python train.py --model="self-supervised image encoder" --dataset="photos of plants, animals and fungi (iNaturalist)" --train_examples=155796 --image_size=32 --crop_scale_min=0.3 --horizontal_flip=true --translate=0.12 --color_jitter=0.6 --method="moco_v3" --arch="convnext" --isotropic=false --norm="layernorm" --hidden_act="gelu" --mlp_ratio=6 --inner_norm=true --patch_size=[2, 2] --depths=[3, 3, 3] --widths=[64, 128, 256] --kernel_size=7 --projector_hidden=1024 --projector_out=256 --projector_hidden_layers=2 --temperature=0.1 --target_momentum=0.99 --init="torch_default" --residual_init="none" --optimizer="soap" --beta2=0.999 --learning_rate=0.0018 --beta1=0.95 --shampoo_beta=0.999 --eps=1e-08 --precondition_frequency=32 --max_precond_dim=1536 --one_sided=false --adamw_lr_other_params=0.0021 --max_grad_norm=1.0 --l1_shrink=0.03 --max_steps=7900 --batch_size=512 --epochs=26.0 --lr_schedule="cosine" --final_lr_fraction=0 --warmup_steps=150 --weight_decay=0.0 --adamw_weight_decay_other_params=0.05
Rows from block 2, named by matrix and row number. Rows with one number belong to one neuron. Each number is 128 + 32 x the weight over its row's rms, rounded and kept within 0 to 255. All counts start at 0. Numbers have three digits each. After the name is the row's rms in percent of the matrix's.
# fc1: MLP up (model.blocks.2.mlp.fc1.weight, 384x64), inputs 0-63
# fc2: MLP down (model.blocks.2.mlp.fc2.weight, 64x384, transposed), outputs 0-63
fc1.51 282:128131128089132139128128128142128127255128141120127128128128128129129128143127128119128128129128148128128132255128129128135140130127128132135128135128127128128129128129130128128133123154137140
fc2.51 108:178132115134073178255122116147128124098167133157128158107127077122126127153153149125111119115128131130127129123088128138132095127166128122151126106089130127098127143129127068125122128128128000
fc1.58 154:142152138104128136128123111135141135152128071111115134156144128122255128014128140126168128167120161124195128130128179128190174128124128128153127137131123050101128151127176129128116129128123130
fc2.58 136:080134211130096141102133126125124141128085123120130126083135116135188100188147123167128076132141128146122108146189009076117130080106086129128163152129056128139121142129095142097128130134117164
fc1.61 181:128142128117128126089128141113128135124128071115000123082165117145108116160128128128150128128128173113132125128137128126211128127116128128108132128127128182098101128127149128128145004118138098
fc2.61 169:122135133128134128105128233195128115114100221173080072149137145111084128126103135110128123088129189123131137080148093144138141128129194128159119131132120113195166128127127104132115059125128101
fc1.66 008:128128130125128128149128128128128128128128128128104128128125135128128128128128128127129128000144128128128128128128128128128128130128128128128128128128128127128255128128128128128128128128128128
fc2.66 008:128128128151127083128128117128128128129128129121131121128060127128128129128128129126129128124128128128127128130128116128128128128128131128129128000131126128129128128130128128129127132145129000
fc1.70 164:127172110243128128142128134148128129083134132129134136154136142134140108146138128074084132137129146129130128234144159127164166081128128138130243101128194103148139121120162128128128106163123135
fc2.70 152:125178141157133199128128170144124126145104116122175086140152128126123135123132000107126128126098116177119095119117137128115097108137137128128122127150132149243118126129128093116121128142126068
fc1.76 067:161137127119128128103128140127128138128128127145128128128128128133161136129128120125124128152128123130128129255150150129128128246127131126128132128198128128130215128128125128128133127130128128
fc2.76 097:073128127063128068127128132128174131107170128133130127119128126128129119124128128137118127255128108075145128125126123128125113128129125128128129128142127127129134131128127130128091215251128160
fc1.77 086:100118128103127128130085138156128131128125127132132128003131128135128128122128134060126128128128130095139127138128135255098123071110129136168130136130074130128123210128128128128128089184128151
fc2.77 100:131128127165142128111104097151079127130172054126090141218153124122127128123127205128151126083129128127101110100149126217127129127128127128133128099143134065128132140132123129081128021120127067
fc1.83 164:128032126140147147128128117138128134128128127116138128131255128128121129121128128128114127125130131127128126132128121128149125123120127128094190137128128150128126127127127104127127142130127128
fc2.83 152:146039143094128133127137110126151100117128122128074122148132103128166123138130157119132131143128222111092172126143127129129227143137132128126122130107180151000093161129154130140129127128125127
fc1.87 205:128128128125133128128128128128128128158128128132128128085127121128127112133129128143106128120128128128124128143128127128147121120126128127128110255116140132128142128149041128128128126142007128
fc2.87 086:126143128111120166136104132125124139109183127079131044128125150112137121136150104051145128128124134177126113252116133128056136127057128125122170135203131171129137124124130082128127126160109120
fc1.88 087:035150135128134169128095162128104101115128107221128128125127128130128128128190110131125124129128128170120131145145140199127116080113129170140129129154116167149137221187141138216138134157120165
fc2.88 151:167130014121142084130140128145128125125183116126109129128052160124134128128129182106113128129052128123128128120128116161113128147087135128130128141077117054128126227128152122084150078126163128
fc1.94 198:128109128110255128128128128140128147139140123127124143127050128128115090098128128128129128126133142128128128128127083129128228132128128128252143185128124174139118128128179128132145124128132129
fc2.94 113:098109128103201091101064129117142127130117126107077098113129124125109164182128090128134124123128135189142138124133073187127235115190165135182065149140165127127145128135117122112106178123124162
fc1.95 058:128128128061128128128128128130128125128122128128128128128129128128128128126128127081249128140128128128125128129128052128160128128128128127128128128128128128128128128128157128128128128128255128
fc2.95 040:100128125154126128135128128129125105128128135128113127128108128119125130129131055151117129128123128114128128131044118144077128129255133127132126167131109128128130187255125128127129128128098126
fc1.97 136:132154128100129164196128128137128128133140127099127128212128129128126129153148128172127128128128128127133128126128149127152128000128130125136144142128128153124115128128113128128133159104128128
fc2.97 132:209138128125131128078131125132123150128122127201145130124183130136100140130128124153087136128161128128129116135128122128143163052127124128124085128125247131128174156128101121104129189181129037
fc1.99 151:116255113149140131127080157128128169105149127128233128130148128112128128123127129148136128173129121069128123146126131113158146080127128119063132123118111172141114128128125134132112150131122135
fc2.99 210:194221156168158114095127188071093136107128141160163135119069119120168172128125129131125142073126130130194123097122150128130125086130115128101088145145141126075136174099138100106152135128077057
fc1.101 125:130137130126144128128128130139139109159128134129112129110134126132116131141168134128126129133118123255192128156147134127160128151118128137179111219172095121142141126068179152127126072159081173
fc2.101 183:137106185092150123178135156091130115123125149133178064128129138128147046056131128128138127135127128108108111127216180057041128129132126128130124106180128130126128127088118124112197128160112124
fc1.105 018:128128128129128128128128128134129128255128128128128128128128128128128128255128128128128128128128128128128128128128128128128128128128128128128130128128128128128128128128126129128128128128128128
fc2.105 028:128128129128128128131128128123129128126128127128128130128129128128132128000128128128141126128128127127128128128152130128129128128128128128128128128128132128128128129125127128128127128132127129
fc1.108 149:128128128255219170126135128168128128184131128111128125129120128127128122126146128247127128123128134128077129128128179129144171128119128128146129209128087145105128139128113127128134128128131121
fc2.108 094:131109149130133130161111119129120127137104102060105046115139162110129129120127047107114137128000149217128116127128153126076127130138151128126118132124181139142120159128130042130132128144128128
fc1.109 162:131132128111106128128128128137154130128128128128137128128111129128077132166128128128129128129128128128128128128160146128131127139128128138141128255128128254127137128128246128128156143128148128
fc2.109 055:050155123155124151062146081128117160099160126124137129165142105163147067131151087128145089128124128122050107158125151091081127087123076142128133178144104200216121137113094134109167126129127129
fc1.110 009:255128128128128128128128128128128128128128127128128128128128128128128128128128128128128128128128128128128128000128128128128129128128128128128110128128128128128128128128128128128128128128128128
fc2.110 013:128128128128128128151128130129128127130128132128128128127128127128128128134128117128120128126128128128128128128127127126128133128128128128128127128128128128128130128123127114127128255127128128
fc1.113 245:129136128128130157128128128130116135128128128129129127129128128128128128132128128128126128121146133126120131128126123132166137128118128128128131128128102128128132128128125128129128128128255145
fc2.113 122:124138065116126201204133082151133157121179127078113095086134136127113116129155134132093092125124086093131129148121136129128128149132122103127129016107129144110120092156048119126126108118213128
fc1.117 251:134149148153139129130128128117120128129129139133138128128127138128139000132132128134150135119128132128184138128125191128131128130128138128128133122126109120103129128152128126127138128146127128
fc2.117 107:128128026146128144119097128128109161128145129129218116128152128138131128128128079114255130128122125135113128104098139125126240162131097129121128121129166151130138128128142111133130129130104124
fc1.122 235:128113128127139128130118128128131128128130124129207128131128152136130177129146128093131137128135137132135128128128132122144095129128128129130167091128128108000168129129126129128128128136129128
fc2.122 137:155123127129129119128128112153129130129175148128130118127100128129169128116127156131127128126118114127124128128130131135124133128075133127112124135128115144021255126136120129129129129129114141
fc1.124 126:128128128148128156128128128128142137128128126111255124128100127135149130128171129133132126061128128143141128128128128127171119128127128140141147134148128077140128115201128128128114243148128128
fc2.124 134:128122169141087122149110099125120140137129110127199142143094125129118144123128128124129154119197127129129148086128131120060125126191139129000120127110128131050135128137178131149176171128128126
fc1.126 193:128126128128129144128119145135143139082128129128115128115128133128142160114128128124128128141128116128130128128128033128128255128128128121181158123128128124128128128139127128128149141145111128
fc2.126 145:186113164154095130135119129128130125128141143123088127128142125144159128170127129124128123109130125138118122131161127118163255127186078126150146110108140129132132154128164111126127130128122130
fc1.128 174:132128132128148129130128128136190136127142077109109129125128137155174130136141128133111128127128128133136128128128208128205124128128128153151132153128130085128128137147162129128142255128132128
fc2.128 110:128115106104140130071155122219133118117102129090128139127120134093149229128050140121081159089242131137137160117175127148127126127084131128121111149108130065124113123117126103126128127165130133
fc1.129 100:128139128123128128117128128128128117101128198128034128128189147156135128107135128128127128000128128175127128151054129106234127128128128109123119143128128133128144128128128128128128104128087128
fc2.129 126:128128091061129131130095119131128116127129129128132131128128135128129128134128130128130104128108128131145136150148128195000128128128130128137128235140129123128106126083079124121083112123124008
fc1.130 171:123128134124142145111128128128127128128128126128217158100100128110255123221120125119146125034163128128124128118104093128129155128126128128124128144100120148137134125127141128137134102129128128
fc2.130 133:130142108128095122131119130214113118127080138134240123121098141103128127081127121130132118127252128143155153095122128140133078133132128128089123127129140129117235127126097143123131126124128167
fc1.139 177:133128128129136128000088128130128128106129142121128128138125126157131127127128106093125076140114133127129128107130169129128130119116128127128129209128129128127110128114127127111128116128137128
fc2.139 102:125129107128135143125123124129128138121115056154137130125122119180076124128136114190046137128159081101216129180128122130129013089131082133109126129128098127081148126129048129128120135140120141
fc1.140 164:104096127098128129096106156128128173000128128129128128143157128128129121128128126123128112128134255094128124130126131127160204111128128128064150099128168169128128097128103128127128131117128127
fc2.140 189:205089085168142138205129176114113170164136128163135135066128113133133223205129179129148129086126129103127121163118127128129196126121125129094128122169122124096122163128145128136133149128096068
fc1.141 137:128128128128156128128143138130126161130128128128128130150128122128099122130128144125128128141132210125127131128130128139128140129102128128133129128128142128128058128243127128128255128128128128
fc2.141 109:130128196128128068128126128086128069136104127153106053130135144064129128094124128077121129101161124202115181128228125177151123128128198135127127127129157128128078100128129124131135130121128190
fc1.143 131:118125182137131128128148114100129085124128128122159128155125192128108128147105132170128128157120105052127128123128128128255139102095128128126132119128128128128143102165103128128079238133167128
fc2.143 225:114126174105128059041128090120109059239128093127112062123127130107124128125128128108125122139128117165130128127127142128008129129128128128067113109128158127130113127128148148120128125130157090
fc1.147 102:129130158126210167126128130129128128149128127128129128128097128128130149121129128117255128128128146128128128104128124128108161128128129127128112246125128138097118128128206128129128127137139135
fc2.147 113:118128150143127141127101171128136124180127100126104120129128115134127120077144104127050173128204053126128129185131127141128239115131072128118111128202102129126123062183130144128128128096114128
fc1.148 152:136131130043212128128128128140128127169128105128128128128255128128131125148115129122124128111128129122131132152128209128123112124128123128040137160128127209137126128128159128128128128175139128
fc2.148 174:128141156128126129133168128123128112129046097129149095128128128131041058129129099130165128158127105215117128126133216128162161082128148134084128126153206128044121133130130109129115128129130098
fc1.151 269:129128128128128128128127130128128128128128152129014128130128149124100071126128128135124128132128128126132128128128136128161218127128128124151108128122125164255148128126142128121128127130127127
fc2.151 114:157129126128128075127131091128127134129159153136052124128129129128126121128129153135120128124111134124121127118123121126128133126103124127158140130127128133150255134153117128126136135130129135
fc1.154 156:000128128180142160132128148027128139140130128127127128126133147130131128128171128084172128127128132096126130199128128128134129110128128126133141129142058171134139130126128128128128151122128152
fc2.154 098:115151117150128187093128128043121130128082129132124132255166125158111150144125129101151128165125105137141134132130117126180092128092140146130048088158162127128127130186152128128123144152105100
fc1.158 096:111153128143130172143128180099192128116132130133128129133123244129192129121193128123184129164146134128129128130131128128244179128128128127160132129129128137128151128037141128124127157156117128
fc2.158 326:128127115128128120037128085127105128127128127127131000178128126139128127129128126128134128128128094125152127128128126128128124174142183129126128161094128119129120178163138135128209109128099128
fc1.159 044:148127127128128145128115128128128197128120128128128127127128128128123128128128128129128128128128128188255127149132128129127128128128128091151200128128125128128187129174128128051086128069146128
fc2.159 097:133102115112130106235128128214141161128186129133128128142128128102128128128128128255131131128128122122108128127126128128136127128128132119128128126128128128112173228123128150129126126126128128
fc1.160 010:128128128128128128128128128128193129128127128128128191128128128128128128128128168128128128128128146128161128128128128128128161128128128128128130255128128128128128128128255128128128127138128128
fc2.160 017:132128128128128128128127118128128127128128128128118128128237128128128128122128129128127128128128128128128163128128128128124127128128135128128128128129136128128129129129023128128000128105128128
fc1.163 079:128158133138126205128126091196079134140128142132096126126118098137128123128153120129127130127128128205143127144132087153138121114090128176170142131135090131128128115241128146128008079149124116
fc2.163 188:101128129128128144090130129118128119035089129130098122203128128144128125121132132200134128135128137128132127000116128128197092128102128139147128231122128128117128189133158128128165127128130127
fc1.165 010:128127129129128128128128128128131128128128127128123128134124128128129127128127128128128128255128128124128128140128128128128128128128128128128128130128128130128138128128128127128128128128128128
fc2.165 015:128128129127128133128128129124128128129128128128128124128129128091137000127133125131084131128128130128128128129132128130128135127128128128128095128255123128132128129127128128128128124128128128
fc1.169 166:124131129124131146046128132121111128129128128128133172091111128189073127137255085127128123128128133128128127128105231128159130133126128124132128083128128114128127123128100128129125128131064128
fc2.169 111:078171127134112191128075109130127128101151108128115128129126126221137080038129141126141129129121127128103148196112123136128128128139135160128127098128140154062096096193101210199133127142124109
fc1.171 037:128128132127186148128129148121128128127128178128128136076125128127121128144128255115129128127128128104149128128127128128128128127128128128128127128120127128127127128128101130128128128134128128
fc2.171 055:130139132128128128128132168128165128134097132128133177127128128128201128129153127128129128129129129255122128132128127131255139116127128129128128129108111136110128126124127130126128104003128158
fc1.174 205:109128129147127128127128126128108128120128128128101128128129128149212128225128122133119127016127129130128128133128122128157084129110128128167154128128128197106128128135102128128128000128123127
fc2.174 097:127141147123081134101123132127132128131107134150140124139129062128087120112132158123123186190255128194131116142123140130118060097145122136133120128070117153126079134089110128131134098153128121
fc1.176 130:175152128148136128144128128156128137097127128134128121128137129134128127138128128137128128128128128250138129068132135135191255185128128173120128128128131127128134128128129127128244161120157130
fc2.176 105:128134114140126125132135065145128126100127215129150107147131113110103128085129106109130130064081136029129127128127131133099085248128131125128143128142124096134127165103125128127183135204100095
fc1.177 127:111129128241210128149129128144128133172128118128128130128126128128127130128194118000126128127128128153128145127129128117128073125128126132190137200149081128167138128127155129137134110170093151
fc2.177 183:167092127122128125125089096136128128146137116066096130130139146130133196150090122132122137114112108171155120142128146129177074176000146110133152133129184127097128143136143055126138051130142128
fc1.179 076:076135128130128191128128146128129128128128129128128111133130130130117129005135128102156127128124133173121148128130129126127157136061127128139128182255057179128127129112126128128128128192128129
fc2.179 129:128121133118128113190129089095128130125128059063148131129116255080135104192128128128141128128129084127118128125136128142111158127135175129117128153143128101185128124147173159128080129195132187
fc1.188 126:110153128129148128128128150111140127118128130130199133119124128128127121128076141132136128255134119117130102129128175139190184121130128128128136226128128145141138128126133131128133149149104128
fc2.188 249:150119127160172108102130106133128128191131126042129142148120128118133245199126130128114177128128124128141132142063129156128128127038129101110113163103130107130063109157128114137161129165170135
fc1.189 106:127128128128129128128128255142222187132156112128096129127126128128130118128132127110049128124158135095127128128128132130137107126142127108128127128128104142133135226125093128126129237140128156
fc2.189 175:124140128150128130000126052108128128129129146129129128186128101122128127128128128121128128020125128128151128140129127159126133128128129130128128127134156128155128164128071128127128204156128076
fc1.190 193:128126131128133128129122128139002128128128155130176210151131130111111112133117128128122156223128128140151126155128133125129139146128128062146140122111091160143128130128120120129191010127136153
fc2.190 115:128125129148126182118123113128128130129097116052109167128127127126128124150138187157184130172127129101125128023128143128134124129128051110117110149089144129128129148118050073158189138191136067
fc1.195 106:128128128128122151123128139128165255128173133093111128149128128128126140128167128129140128119139128104131128124120112128128162128128175153125128129119172119128112113218126154145135129128121128
fc2.195 162:169125066128112126127127125128000128053130128127122123130136088126129126130128132099127128128128129090082090140128133130128128129137128000128133129124126128138140130123170128118135130095063129
fc1.206 103:138135140128133128127128186128097086121128126128127129128129170143071130239107128126124127103204118102128121129072125128183142129128128010130128123128128116109128129184125128067134160172183127
fc2.206 156:080127176120127122128128127130204088130126125128128255126126130144132128048128126132128127233128111128127133128132128127067126140118125126128130097173138127149121128129128128131132128128216128
fc1.207 254:255121136107134143128128125046128128129128128128128128143127129128127128128120129158128129128128126128141128141128128108135128000128128128130135128128102127128128128136128121128128128236128135
fc2.207 098:115190128130125161128129114143128136129130128168131122129151123134157128125115120154036161140116255116129201120127085113133112058098112128109071076128145138131082126108128167128126141143128127
fc1.210 136:205128134118128129128128101127128141110128135109128128172127127145128130128097197180152125125112124121213138131128167068126217157118115128102118128130223135111128009118135128126148128128126128
fc2.210 102:149129088117129127014129130094103143133208186110080128222141128132132127132108167075128110173094115102123128128120127127149101150053117128091130095118119128089119117136109130137128177105082109
fc1.212 200:126128128109129135115128094121128128074128127128126130255128128128120126128128128131129128128128136127131128128128131060128125125126128128128128128128128128130128130128128128121128103112128128
fc2.212 092:125096082099121128166126131177128141119149128136123148027135127122121204111150128117085128119155118152131139134128137127128113138130122129136128024107086140035124151134135058128128134119128038
fc1.214 142:128160130130038126128128124134128154146126128130128128128103128130191147207127131135128128133156130127149129128131209128123127129128128162216137002072128195106129126145082128128149128131125144
fc2.214 153:130127128117040079149130055073128132126161128124055105123152128130009094126128163172135128137128151126151115122106181120149115127127143129147129102105129126147142134123127126146133095085195197
fc1.216 116:132143135159148127113128128138106128128106171138154127128127108128129117127128128128128138125255128128083129113139128128132135127109128132128120128125158129127128119076127128177134225105128255
fc2.216 320:211134123144255094128138128128126115186128108113135131090050158108165139128126125086126116128071125076128119133125130154144155128114122120116124128129077096102126084128129219130124158137112128
fc1.221 090:128135128127075129128128138169128124156129135116021128164129130128183128104128128162158128172127156124128129127128019128140142140128152128128089083126101251118077128121122093128128085154129128
fc2.221 183:125130151105150120129153125061128135154093123106136131091127164151079126137098101096185130126094107131128133129101129120130118130023184128150150127128154128251043128119142127129115068128120128
fc1.232 124:126127130128131201128122164118126157128127127128127128144126130128127118128184128122152174128128177128058128088137127128142135129117127128128119128128008126129146163085126127129128146016221183
fc2.232 115:037130158126142128095128124083128130128143130145128242140128132126127132040179126130107126205137128128128121166126016128126113132121132166128124120197120128122127128127129159126116116135110109
fc1.233 130:126126041109126136105128115128130215123119096128093114127118126094128126182000143110127108157171127162143123165158127134102128128115125146126128093097123125128139126132117106133077128108153183
fc2.233 374:066104102100109149199129123118198173129133181128121129150160122127078069037201128159112128119103128115128128077180151128130100129124129128129128103129136127165128171124123096106134128124214158
fc1.237 095:124123114058128127095128124094124128116103073103126127111121255128128128135129129128128085128126128128130123090116130111128127081000102128128128135096142128109094125126097107132186128124078128
fc2.237 180:128128128128128133133176127149128127127128128117117128127128131161094128118128126181128126132128128127131144127128124139136128128255131128128128127092111129086112166169127077127255106083128134
fc1.241 050:128136128128128128128128128128128128128128128128127128128000128128128134128128128128128128128128128183128128024128128128169128128128128128134128128128128128128128128128128128128128128128122128
fc2.241 020:125128126132108131128131125158128156103153166133098124131129129130135132116111127129082128164119166127125128225187087127128225129255129128128128124078128132069127125128127124127128163128128151
fc1.247 073:218128189038088138127133084129100128129124133139128127128143123127095126128145128140131138169142134155128130123144121128128099149069129133177104128128178128151127128255129131168128091100121180
fc2.247 162:132128136129000128125127096128113125128138129128127035137067129068132131128122128128125139092128128128127128128128128124126045199128130128129129127130133112128128159131129094134136169131095062
fc1.257 079:149128128128151176009128128171113127127128183141144165154138251135124128128107038164127167124159128109129128107128106131128145096084126133130156124128093111127182127090139127128128132152147145
fc2.257 145:221127135128128125116155128121128108203128152127128255128128223081128126129117128075129119119121096114117173131134128128130136135169149128128128128134164127143121056130128127139116128124121129
fc1.259 243:127129129128255167128128128128130128127128129128128128128160131128128095129136128140133128128128128128128128133128147128139178134128128128100101147128128158144128131128128128128131128138128128
fc2.259 084:122129100146124119119199155128129126146181124130128124128069101133141126194128128098142157142105127157113124155002130128128250114161129128119128133124130106050127127133142123133129167112161140
fc1.272 174:135131128000000128128128129123128126127128128128124128134169128127128141099128128128128129131128127129139134128128114108128120124118128123128128135128132129128128128128127128126151128133105128
fc2.272 119:135097129071128151156113234118132142125088094123206117128108103158142095161128018108128192188109169182138118126077133127083128123132163142153131128122128127173118112128122130135142136116139128
fc1.277 066:092127135213149128128019172069128217114128129162126128128125128128120128174128122118128127128126114077130147129130130128119122127130128128128126000128127128173150126128128125129128128124171128
fc2.277 157:136128128128131143129129173139141170026122129141125128154128076190165117128128128129128128127115095126054127128186128127128128129128127148131128127188128127126129125126082078128255126126086179
fc1.278 270:130138128128062128138128136143130138195128143127127128128171131129099108142121129110121134129128129129120128129128171128156255128128128129126103144128131131147128128137255130126143121138130128
fc2.278 091:155145067121118091087128123145111129125255159157130119134106122129171125140129165143139127116123129123163128184114114127123092112154118136124139133115014141133119124109127139127129126119132186
fc1.280 195:128128128131138128128128128128128144071128128128116130132160128129127149138129126128118128129137128116129128128128124128141026128127128128223128255128128082136145128128128128128151127128131130
fc2.280 141:130128111111096141213105116119087135050170153143141130081127113115135109105129127133192128117128121131127128181124130132088131128063129142129128127125125139144223168099128107098129087129121011
fc1.281 022:207127128127128128128128128127128128128128128128128132128128128128128128128128128128128128128128128128128128226128128128128255128128128128128164128128128128129128128128129128128128128255128128
fc2.281 019:128128128128127127128130128124128127126130127123127128128129155120128129126128128128142128128128138134131124128131128128128147126128127127081128128207130129000129118129137134128128128127128131
fc1.283 127:165191128107068128128128128114128157163127128091119128124000128128123129129130128128131129125128121127130157127129127092128133130124129128255121128124126128127128132128155128118170128132129146
fc2.283 142:154209130100128128138122169140151129122074157145024128131169144129161067114124141086128138138094157134127127088145122086128239110128128128211163128128124114128128180122128132120151126097125127
fc1.284 232:131079117116084128126125129146129128130128130118125124126167133116120128111126128133128128128128129128128123128126125128128183130127128125128255145128108177124126127128127128125128149128127126
fc2.284 157:164103120135155110138106128088130142135145127126114136116107070127134176123141107128108128123090227107120132102096093172115133131127131128149000131128179158119128131128097134116154158148128162
fc1.286 099:157135205109134152124128114208096128132125128162126126127130203129103129178128126132116132114134116219124136127126132128255130128109129161131131125109104129136146127208118114141099127162162131
fc2.286 339:128128121115125128035104177128128124043112119127117255127128125113129128132131128130128097129128128184128129129128128125126126125128120133128133126128128137090131082082128109129054113042161127
fc1.290 096:128128128127128119128130128133090124128186128129124133137128071097128130187083131128139128120128128124124128128184147128144129130127104187128128130124161128129128126127128036128171135138087255
fc2.290 182:128127127127125134148135127128199121126255107128128128128128150132127126007128128129144125134127062067136128128112134128124128162148129129129130051130128128133074107192108128175127150133128128
fc1.291 153:128127106132122186128128128129104128125136159134000114124155121150169131132113128151135140000190131123142128147185128129121129128128153128127125144094128117097127128177130130130128151128130129
fc2.291 167:128139125126105173031151103142132129128118127121081121161155100122126116128111128124162189110179134128109137129135128100115129123112129118134141125127127119255128174072090102127174170198130141
fc1.296 249:117142144090255147128126128127128122127128101130130128127093132125103132128133128109165128153128139124167128113127129128128103140128128128159255093125122131120128128118128118128133128144123128
fc2.296 166:116127164150135128127163140102085128125157139127198130124143118127081164141128112135186127128112123128154114129127126135127000106139152160130093128124084128161127123125134119119125143136131142
fc1.299 067:099121128110138127119002129155128126120128156128137133131115164129129128128128129079128128128239127128129129121112127130123129149126155129127128129078217068128128128128128114129134244089128128
fc2.299 240:129128118130127128135110128132128128128128140128137082130127128133125158191126124125127133123124128076181128133127128121254136128129128073128128206129091125128128096124128128121129131128000136
fc1.300 128:122086128111115166103128128070128188114128130128132129135104128128120108130128128191220128130129148087163101000127175120167179160123134128082066098127128165122145128160125130128130128128128131
fc2.300 220:195000125082125124164110202141129138120106125089129113100128120126170145137126126098141131129114110129129085183129154128130129190123124128128223129121093101128128142109157109141148129095131127
fc1.303 160:109126151255000139128128128128128135122128128128129129136128128128114128128153131138125127128128128128148128107129169126157112114128128128201111107128128123136128128128090118129127120152122128
fc2.303 112:055110102069077136125134142128128127125086129132126125109028113122121099224146083164124174128134172174141134129059126156094126132194128128178118129177125127135140136132102104092104134106121127
fc1.310 163:128116125128116141128128128170140156249128176128156127128087128134127117127120128127151128205159081123139126098127143120142206128128128130092127029062128142131125127128138129128128225128130141
fc2.310 215:151095090133155143182138154128114159153129110128205140041121117125129151212159122101130128082124120020128128165108128113127145135128095127114135126122070107067128143124131106131135157118121054
fc1.311 150:128122134131132140128128128131131123126128130089116128146112128107128255122128128128155128135128152128128099134128125129143204123126128128117160095129130153155126128117127129118129128130123128
fc2.311 085:113128126168135131081043120122128124124142127130117120125207128120128106088128064187182121080114114137112121125198094124162234155136059140117118124168128149126129129128110141125064139147112128
fc1.312 279:128147131128138135128128131128128140134128128126128128128128147128128129137134129131150128145132127140129128135133125128135117129116128128000128178128128116128128128129162128128131121128129138
fc2.312 071:165130128128139094101103117125108131121196128106113128127078107117129130143120131137140140123127139136149126145098152133123189134205100138105140125086116171000201144126129128118148139124121170
fc1.313 144:000128128128125131128108132069128128119128129130128128251132128128128128128125128154093120128145144124121128171128125123160128225128126133130133128132180127130126078134106128131128172139128164
fc2.313 102:173119049125116096130123154124131143055079128134109168128108121128127144131130126053126124128190091116234111199149124145128122130109116112145142074127105058128165147138190128122142151128128112
fc1.317 165:130128131136158127139128134128110133153138091135000129132243132099100126128125134126133136173156128128128127128128160128126126128129129128105129124125128187096127136110134128128139113135130128
fc2.317 150:128127128133127112143128072154142153128045123177128153122147133129116128116142094129108124132255089137129115127144113117114109109152117128128130129109111128129207136139130158126161128128118191
fc1.319 142:110127128136123152129128128128128127140129131147121129128128128128128128131192128127128128128128000140224130153137128120128128137129123128128131128127050128129128128076128136128100128142128132
fc2.319 123:159116127126127129151107128103149107130128127128124119152128146128129124123126141142082157127133123160128127173210249134126130128057177125128134166223144127151028118128128148129130121185120151
fc1.321 169:124207128138099155128128129128129129207128127126182128144255130133118126150154128130130129114128130128108128128132177129139220128128128126129028096146126120186127138140103127149118089129129126
fc2.321 154:108157238151097114157126112129081103101102125096200144127128117139106149093138125126116096123134106123142129102229169133133034133128127179124173119110091123190156123115135139130138140129100144
fc1.325 187:128126118127145128128125131127128133148128131128003128130156128128047128128125128130128131248132061081142128128128149128188136128128128128130129131115128128117122130164125128128129249127131128
fc2.325 138:131128128128126113111123183130128126133129195131064067130195114126126146149132154127127125066160142115134128083171090127108212119128133127158137114118119077255141184100130119125124127135128105
fc1.329 208:125165141157169183142128133108197131129134107127104111126164132135129252163161136128151134071129129128128129127125164128161159128128137170158172138135167008155137136172099128135128128140150147
fc2.329 100:121128055108128129128138128115125144126134117061130133127144131127126089139117129071236116131086111127098118067051120078129155128074098121103127128038077101147106128120127068115131107111128121
fc1.333 115:128128128125090129128128130128128128127128112142181128135128128138157128178128124064205128128128128128126130135130218128160000129128128130225094055136128127128128128128129129128148099128130128
fc2.333 135:138123150138123058115106131127128124129137129129129156128077127120106127123164128163133100128127169095147098129128255181129118205253105128161123125128140156088135125124132153154123141127130132
fc1.334 079:128128127126128131143128127127129212128255129122131138127116092130128128128128183147128128128128129108122124128121127128193128128121128128148128138160128128106128124051128134129077122128128209
fc2.334 263:047128108128127171128128128127128128073081128141125133127128122128128156128128128128108127106146148131128128003128128067129126127130130128128128175129126128128134128128194000128127098081128168
fc1.337 017:120129128128129128128128128128228058128128128128127128128128128128128128128128128128125128128128128128130128128151128128198129128128128128128128128128128178128000128185128128128236129131128173
fc2.337 025:129127127120128000126128114128128127128130124128128253128118129132130128126128126131121133129153128128131128129128128128128128128128128128125128128160149133129000128128133130128124135016128128
fc1.339 153:130138132135134135132126188127183255126160139108126125114129166151149135145142128129127132137145128077160128121133170129222155128129167076128143127126163144128154128128125128127128159142150131
fc2.339 209:128129129053128129141148130171208127199211061128128103112120128127127128098130133130128126145133129128122127128130129150128128131133129128214128077065128128128095128218131127132123128220127110
fc1.341 324:133255127128112126128107132130128126132138145137114128116102163128139134140129128148128128130128117149132132128128128128128127163129130128127081159128125132128140135127124136128128128149130128
fc2.341 097:149130178129166128124145104087126133126122120130050134126148060136102162127134105119179120119114255112117138121109127136120114170120132136158124103106127178073206159139127128125147127149108182
fc1.343 120:131127032128128155136127128128128183128000128127128129122110098128124128130128128100133128126197127132128126127129111128200128128084128126125127128150105128120128126127113101128048114128128129
fc2.343 257:126128000131123149129127114113128117020129128109129126143128095181125128128116137128111129087102138113129129117128126128128105146131118128128106189111128128126140117122127113127122108096031150
fc1.345 021:128128128128128127128128128128128128128128127128128128128128116128128128126128128129128128128128128128128128128128128128145000129112128128233128128128128128128128128129128128128128128128128128
fc2.345 013:131128128129129123216128130128128129130128129128128140128122129142129137128128099128000134128140128128128128124128128128125130131129136127128129124127118128129128129128255127128140128128129129
fc1.350 125:130128128110134128011128129106127129127132146169128125125159150123128127128127128135156140129191127167164133123128101021127087050146157129146122127119130129128128080099133139147125196090115219
fc2.350 234:185130128255131129128112123121127084127127108150132173127034125102128111120140128084122128027134123130110128125119112183125129122127129121138120127128128078195128128126124128127159102128148127